A small autoregressive pixel model, trained from scratch: activation gelu_tanh.
Rows from block 3 of a small autoregressive pixel model, named by matrix and row number. Rows with one number belong to one neuron. Each number is 128 + 24 x the weight over its row's rms, rounded and kept within 0 to 255. All counts start at 0. Numbers have three digits each.
After each neuron's rows are labels from the 100 images, of 14976, where the neuron reaches its highest value: "top examples" is what is common among them. Only what is clearly more common there than usual is listed. The data: aerial photos of the United States (SatlasPretrain). In brackets: how many of the 100, against the usual share in percent.
# fc1: MLP up (model.blocks.3.mlp.fc1.weight, 960x320), inputs 0-106
# fc2: MLP down (model.blocks.3.mlp.fc2.weight, 320x960, transposed), outputs 0-106

fc1.721:098079132128089117120126160136112114091117168100151079099127126106082103125141158122108129128119148141114126134075061122146156132111148164090134128141114144110155080129120137119125108127163170137137148083100142157136115144122122114119091150116163115126183128157119166133136134172139156164114171117105143101088100115130137
fc2.721:162187133112179091139144136107135117143143116105105147154144134120146128179105090139173106152128136134133141111160131120085140088151109109096102145179146157140084146111124102135108168176094117114122092110150147122116166116149140120123167124175112151125096163082092128104135127118105137080127088136126116155148140158142151
top examples: building (81 vs 42.1)

fc1.60:130109139115116112088127110135065118136125114141077087129132146160119134124170118122134130118149092140099101146146136067095171133145135145123114138149123112098118124116170115117122122117155152118138128122130138114126145148138160137178137103110136119126121129131104165119134176116109139167088131095162099131171157124104145
fc2.60:128109108118128126137105094109152147170115140105142158154119089153102138132179089121120125144170144141134089140144150129153131084132088115120126142138134125137121138058128124127125113101136139144138151162136106126098130098111117150119134102127143147124113149130204128141118131137171118115099143095129107132100167160104113
top examples: crop field (33 vs 8.9)

fc1.657:099116122131116098125139094137131148133162110131123168122138101161125122127126166119117124068158123144171165134096140141166096104090141124152147114073158136100105111134085137081145095109148145134105120176175144135102121122102135092133137159123135151147094156127077136147067132072091139129107163089102182121105157085132135
fc2.657:175122141138147136079149072133102144163094133178095130095141102130110102117135140113114106105118112155142139094128143173102147123129092113100087112153138129129092142113129120108117118149142128159093129154097110110148143100078143100119125144137142123084125147179117145149141164080103114158137143095149154138120123097115150
top examples: crop field (45 vs 8.9)

fc1.280:143119125127143137134104120077153087115159144172110147112174168166099115137079156123150114133081117132111117147098154141154109068148154122149139124167103114154096157143120104112097134109119121156147107138150117165145118105119112126106124159154095097104161131108107115119126132092149113136175137120095152093126059087106124
fc2.280:102136115106123121164156076141190151149127141125118126153139116128167111159092133154102142149128110182126135142135122112122125100099129096143144125113099193144124098094122117115122146122117155110107119169157170149107132128127104122133131165105131109162139133154115130109107189106130158164104150165112162116139073142114158
top examples: crop field (31 vs 8.9)

fc1.69:121108109133138123147139105147111083134167098109140127127120133123126183135120135051141145119117136148132091127172133099176112108146116154135113161117150077110121112120143109139127108139109139152138128107125151110111114103105104111040154138119123152099147094129141167131127134123099132152135104132113143114120137126144146
fc2.69:124092153147124155140152133094118145158105168115147160103165120143125146179158134171115078116133126098147157113160117132121147140108099121096178147106150108106145134131127111106138143100136143185117143169111139142111150141139142139121126124142110136121150111135137146108143123149117139141104129134131083148125116093143141
top examples: crop field (28 vs 8.9)

fc1.397:102128121099149152107191106119095107145152136122110175092090148164140142117105122133138126121135151140137142109147109123134153122110123110163140133131114087143105116116163108137168122118110155081107134158120160131139120170160129130133127100117112149175121086157161116200140113118103177152077153110080162128127147164153121
fc2.397:091142102132087121166163083155136131114104154151138103137119151082144147124115132119119126113101146117132163148125137112112109099133156157121103146146126152120112121116130120087141096105167122139094134116145134136145098081118108110111130105123138140117128128132098153120141104164164126110184128136141127152158112123103160
top examples: building (78 vs 42.1)

fc1.379:085128156174130125138119125155159114162109151135175152116128110118091115100094096150124152132135101121138208156163135125080182147116136140119169126141145125176107109102136136153117127119138121112092189125122114148089102111158113156122145119132162108112130101149132142102159134104142122111149146156111149128167134136105131
fc2.379:167103125091130133136133129144114116131121130183089137081075098171112132134131153128127130139141126124104107079135137113101105146188136109111093130106102150130127133094131155128093132127110143126117052135133167092187146127113123079142127126118105113170107110128144107079095156100127116088098155107127137123076183133153149
top examples: building (82 vs 42.1)