config = dict(
    image_size=16,
    levels_per_channel=6,
    bias='all',
    layer_scale_init=0.1,
    init='torch_default',
    optimizer='muon',
    steps=17100,
    lr_schedule='cosine',
    weight_decay=0.003,
)
Rows from block 3 of a small autoregressive pixel model, named by matrix and row number. Rows with one number belong to one neuron. Each number is 128 + 32 x the weight over its row's rms, rounded and kept within 0 to 255. All counts start at 0. Numbers have three digits each.
After each neuron's rows are labels from the 100 images, of 14976, where the neuron reaches its highest value: "top examples" is what is common among them. Only what is clearly more common there than usual is listed. The data: aerial photos of the United States (SatlasPretrain).
# fc1: MLP up (model.blocks.3.mlp.fc1.weight, 960x320), inputs 0-106
# fc2: MLP down (model.blocks.3.mlp.fc2.weight, 320x960, transposed), outputs 0-106

fc1.659:140200102144126158127077116110151080167165136123159160067116170016126122173092132151071141099130111099136130146175132106150152096184098136152120087149117144190068126123129133109069132162156144180190123100153172103151070144125156099152142167070154134087162125154113216098177073129115101140095075130161121133202141073129221
fc2.659:089087126119064141164077148131118131161095181128122153139129136119083178125105103063128048132102122097115046148177150121101139145125099149140161068111131074101088108135080158119107114108163130164097094114069116156111124102143155094098116163143147143074158134087107155109059009169127095192071148110147147134184117166166119
top examples: building

fc1.363:112106145125145121133157080179118110150177144146157173085081050056078124095090109160120166118105130113131119105048133199133143146107167124139127118171091142106104113172160093084103110110124125201124177182091118142112121143145127105129142065112133070184227142121146113173162126120133114160139125210122092166116119126171151
fc2.363:114076152126133115160146160115104145142142160156127118104075099100066067138138064185157056127104127163102106151109199076164187101083155125092103142161075132141089117155065102097099125116080209236161154112138165101082130164128110112142117124114147127192129123139127120144115089114139163139136092102114099114175132127104131
top examples: crop field

fc1.188:152160142163099163112099127152105109143154169116121129180121147042120124142163072075146126134129155125102066118109138108088153137103126144148125135074130110094127140090131129138139179114096139113162170117080105140077119090116207147114160176177133069113119109129125154106100121113175095154156171148121127151197122147108156
fc2.188:052104090084110198126122078088135145108136163121116113066179082153093150115146122100135105149075125121168123127140144113086104088213197128097151095157109157158107138111079097137147115120141165132148102093200135119144135125134125154121188147130053053169177116163086092097117184161132156129120166151138152093125098120108149
top examples: building

fc1.354:119132150149154200067128108145049219102093119112091198196137112084112126101149064168103131090110125157130163147072140078163109122122131095128131069155150147097144130094204163190163139105178093132143116144077178077160075083107152162081109134119157173081126119178100198100172112112091123114150145092092086172141178124129101
fc2.354:155155102148059124079144103137205116158108153157130113086143106091166136105175098136181070105138107113174108109123158141167091081145165131110065089064106153202187139162129144208126166132155069123120125170117167139109115089063113122106141104082108143098122135157126098102089121156155148077169117175137162136089158099144133
top examples: building

fc1.171:139141114109171147126138150140112145101107163151104140123136179118108120156122196122138151084127163067107111102118128148144159115128112143108117094153139102125000141120134077134136154148059185120084116207142124151134104173134150160131154129107084159084090188193085120122128148073112139095104083085170128169121131127141167
fc2.171:138084187155056093141151161143137124155152131110092091077144097113110115114126140091112108137140108134126103150141150119053085131090130125143146072092114140137235106138114144170113146110202071127110123148118132102134131153092136101158132159100143112141108087135131166173112159125132053136119205088132130181146134110117090
top examples: building

fc1.755:104131145132118100179131143158080115156063121126178111120146122095128126090191111152136116109131136137116151117124104142194129122118134067179094139118098155157097159128093137117118114083123169166117144121118062128172081141112201143101142143133075105101036044179158156119168136121085168096165159104129048155157143097166122
fc2.755:140125181106078164134161113112135110079140094094181130119133147174057111118152144092208124123080147147096174078047113089162150152170123143126112138122138080106136154111128142160102158122160077169135142115089145131115153104131137096150174140092117106175086120129068208078149143161091137168099139051135138104100171178167150
top examples: building

fc1.227:150155080134103135145188163098092171148090149090117131101100139138116149119121127124140115085100125111094133177152135129082116140158154110162098113102113094117081145093130170085160095152142168190133131100081087070103088119096089189091154139164091110101038097041084172129138159119158137142193149119147116153155123137166153
fc2.227:093086091154117120152089164131119101067109156207127120121120088139159121118096120080154177205148149124119102069081163110100142172042088191162088131159131069149123138148069082159175177122117090159055161111163193097137150089159123037132090133159141155159137100133133169105107124133126115079117130140125131169144106108127097
top examples: building