Weights of a small autoregressive pixel model.
Model: 6.24M parameters, arch transformer_decoder, width 320, layers 6, norm layernorm_no_bias, activation gelu_tanh.
Rows from block 3 of a small autoregressive pixel model, named by matrix and row number. Rows with one number belong to one neuron. Each number is 500 + 25 x the weight over its row's rms, rounded and kept within 0 to 999. All counts start at 0. Numbers have three digits each.
After each neuron's rows are labels from the 100 images, of 14976, where the neuron reaches its highest value: "responds to" is what is common among them. Only what is clearly more common there than usual is listed. The data: aerial photos of the United States (SatlasPretrain). In brackets: how many of the 100, against the usual share in percent.
# fc1: MLP up (model.blocks.3.mlp.fc1.weight, 960x320), inputs 214-319
# fc2: MLP down (model.blocks.3.mlp.fc2.weight, 320x960, transposed), outputs 214-319

fc1.60:458496493453512492490510492479503498494534501474495503520490513515501551520472499471454517537529523443527502482527482518501502508524500482472479503454469483501513536485492459545503465465501508495520481460507496521535486491489541566491507564500470493514517523496521536516494513484485525503489512463517465453531487551486
fc2.60:510506478465528478459504491469466500481553492537496516494518519544504479532505483460442534520483487497496505511484523543460488475521484503492528503474539526522500516509532521486511486479517513468513523523462532545492514481472486502519515505508472518498551493510516482496521524547449484469500472556502514500501499503477
responds to: crop field (33 vs 8.9)

fc1.144:505480503452537472487512485518520509506509491499552499501500510479469535498542499518487531512498502470520526531492494494519483550509523479502513467455455526501490507465503485530511462519473469485505490494533484510498506481486517506492473471456485524478511486506494501497501493535545573465464517499504494464501441467455
fc2.144:507462559474452499481536507486520473475529518529503528473538504534526534523450448499508488471523487491515472480517474490500473442478516514493487495515451505492494493512505516477475508497516529511466495498471469494491501492486526497519521516528505510497498476499493500485486530500527463488508445548525519504507510484548
responds to: building (93 vs 42.1)

fc1.77:499533469499524529530460496499504484515493549506490521530489492514506523486478513508510524513475533505496489506484471457493457496503516540529448522499500535532504483501483504488489406489483484482513526491468510554494499516499505513491490511482468508478515499456474515475494478478547503530560499506508483522559546517512
fc2.77:548499516514497501490546530479503520493523478501507483522491519508503516506527445466472491478516470520489470476525512535512528496513470496486518525525537487489457505543522491491489561479499494522509486490521478449486504483531474470514494501487506499501494498496484494487502476488454454498457507476513522480443470486506
responds to: building (73 vs 42.1)

fc1.69:501480535485500500529436557512496482509518477496503472505493514513520520515473481476472543490542513524493496462548513510564478439526494535514535467457486449487489552486520514510474492507516502488479500503489535497552506496538496473484501528511511512505468496496505512506535487466486487550481488493438500504467506517475
fc2.69:529497496531478470479478533459500521528526560494546455518492497502556511548499500492489502529475487473520481514512484487537467522484473429494482506517465538479535540491515549486481531501541493523502475501480492504461489461482483425501466463532468492507496488492540507461525517497488517471488531501494527535513520485462
responds to: crop field (28 vs 8.9)

fc1.481:485498513494466482506518502515493491474527491534492486534431470492492512555552554502512542488511527499481516515514545513471474488475489489483510501498462476462478475492551490471505535519517497483495498520524499517483535476492501532514517485492538456484533481542517516526509504547489498518501512533492520520474514488503
fc2.481:530488433512482482510508535471512530489521497474496495481526512476504475489479468494509519497479454500515527500514475470526497496508506509495501462467449495513507496503432493514475593511498532509473527470497501450506514551474488487468484498519493513508508525488484521505478510490528485535517483530492500463527508524465
responds to: building (82 vs 42.1)

fc1.280:529475505485499483493542550482483503546535507512470493465511465511478481468520463490547485500474484510490482491508529490513480510488526504515511510537513476506492498498521482543506433514506499479551504509496537509491483487551468511503451566534526505501488515504511458473514525552481521483480495487501472516467501498510
fc2.280:496499506507433480474507506471494463486485511475487490522463461505511503519466536503506455510505485501524485497471463471534468542481525526469523524481491505488516474500494502460523449497504501481495512470485519481494538506498494529493518466513490499554516534513473530488498524518503490519500497564532463476488547486528
responds to: crop field (31 vs 8.9)

fc1.450:509497509467509493520510471484476504507496527540537480522492502481528519502454502487522507532484484451499533490513473506559492507516504506549537497544533514476488474516514500519511473548513495469442485515513474486492494418542509504474488487460494499478539524495521500462509516457516512476521522521491510464495533539463
fc2.450:494511476491466557480480466489530529517491491495504468477475488496487496527485494465476491489533500502478443513488496504481479469521477528488510525507457479468507551466490510521502529509492520526548490464470510545521546518498500491520513477552544502562480505442509479509530525482453515535503506505499495510504550505478
responds to: building (88 vs 42.1)

fc1.198:496464511519463566520496482447463484495496526505454527481501516504528508561520467501446489473467521461492557481466489517507478471504445534560554486474489503501495485512485500517481491472473529486485472503508483496535507562522511489547516510508511490484514467495526491478486489484515493533499532508480494536475474470511
fc2.198:464522488520467456529470473504493507503518511472495514548495496486508503490478509492498500468487519519465529436481486536479527543501509500520507547503526469481465528499526505479486483540512510571490494513488521508456509510484513485504530498490478530492504483505451490532553487537504536489482518486514476539480521483516
responds to: building (75 vs 42.1)

fc1.557:480485476508487508482455460463486525503475453491496455501518490524472479580499521541487486484482501471484492510505529487528511512498523500536525481502494480488549490521505562499493476501522513482467517453521489472496503480469499494498499509509516516516479518472540501502517516511482503517510448465490485482504514511518
fc2.557:569527474517550542463491471491487492495466523534510536508503521519534512484498513534521522494534504507508471481501507462546476493475523498521490508516502520479482483483463497514465545526493471507492494537476505490516490519499502498446474516476474527497463488476522486480539469493511502523495498531487457454459476505514
responds to: crop field (29 vs 8.9)

fc1.657:476513523510476555500505523494496558506523526482459493513520488543483462482497505500512487483516495534496443539480520498498507497492528509503487462485487531505496498515494506536494499510503493515507548502497455486476448475461533524522481506513511470515490521484544527479464502541488509522484553495455511528504502544492
fc2.657:490455517542495505479490465535486484480505479529495520558469490467527474517465525488543522482505505482504459489486521463473462490510495532477475467507488518521521447519463570557477463474505504488493531480489461498474476495510501508490506479497438490509483534461472525501492533485520509492491540481517478528549497480506
responds to: crop field (45 vs 8.9)

fc1.90:500488500482484536492524507478515502475470570480528544481506493471534516484463486504500477531503519514505502531469503522491493477485506505487535497505485500530498539521493531519513518517485504500479484491465511448530487531556506492470458496483479529489506496495514496488482537486520504498479509539491459510476520467513
fc2.90:466502572501515487511523494541510439547526470545498492495509517508518507514514486475514462460479503494498468488459469578525540507472494514511499579490479492508505465508473475481512501492505498495511495508508461531497528469515526452504516494454550490503487540498520519483503514477574538513532491472516468499517513521502
responds to: building (85 vs 42.1)

fc1.509:498482499468467478577490490493486491424506512532488531537480476531515514531494523500517508450507511512495514482525506492507548463501472513487542485485514505494464510529580495489553584546523491491492458520514543482450451475481498535521503507520449491455481532489499504504494505464490507496502459474498497521425489492504
fc2.509:486515525525512534449529529505499497547497504462509490479499507401531467487517475510501525550488531476483531499509471508515496498537524515524492510508514469499499503516400507511462591489457466482481476470513482470512515506512497479490496510523567498540513529508501501510504479503537480522510527522495521498551516538494
responds to: building (74 vs 42.1)

fc1.363:493505517500494541489489513526492526503524505519465502479507496492526568453521534490509543494505497487478456487532510493489520478496531535485499513493471493489462458492486493500522461505480502503497495475462458508468509501501498532482483464502529482481474525486498503520508476462496407501525473523507520540485489492500
fc2.363:510498490520474503497502473504436513492464506554511493538513487546492487507493477497526498475511495483486508491502440492487535539459497531481469506525471507481477473495504524521495462498523475509468495501459504540509480510489502523474492476467465508470482524491510491534514491492489522497491474513490583529506494512540
responds to: crop field (26 vs 8.9)

fc1.289:482505506497508511518518501534526464485508447509483510498455524536513490498501517517500485542515500508521523464516479487514498501513512501482490515575508499526513507543462454485485496533474508509475480497525477490490541479519496487477488459508528519467483500513510431492507539478504505526516497491495487525488482452497
fc2.289:482514513509536534514526533533495518512502500480523498487465520524478472487497486468518507553523485525516505520525526542499479461484491468524497512503496509469481532566489469480480508508523482493446486504511483523497480449529481506533485456527509507478588511488517486476541502527490443538514500467471526483485492480502
responds to: building (69 vs 42.1)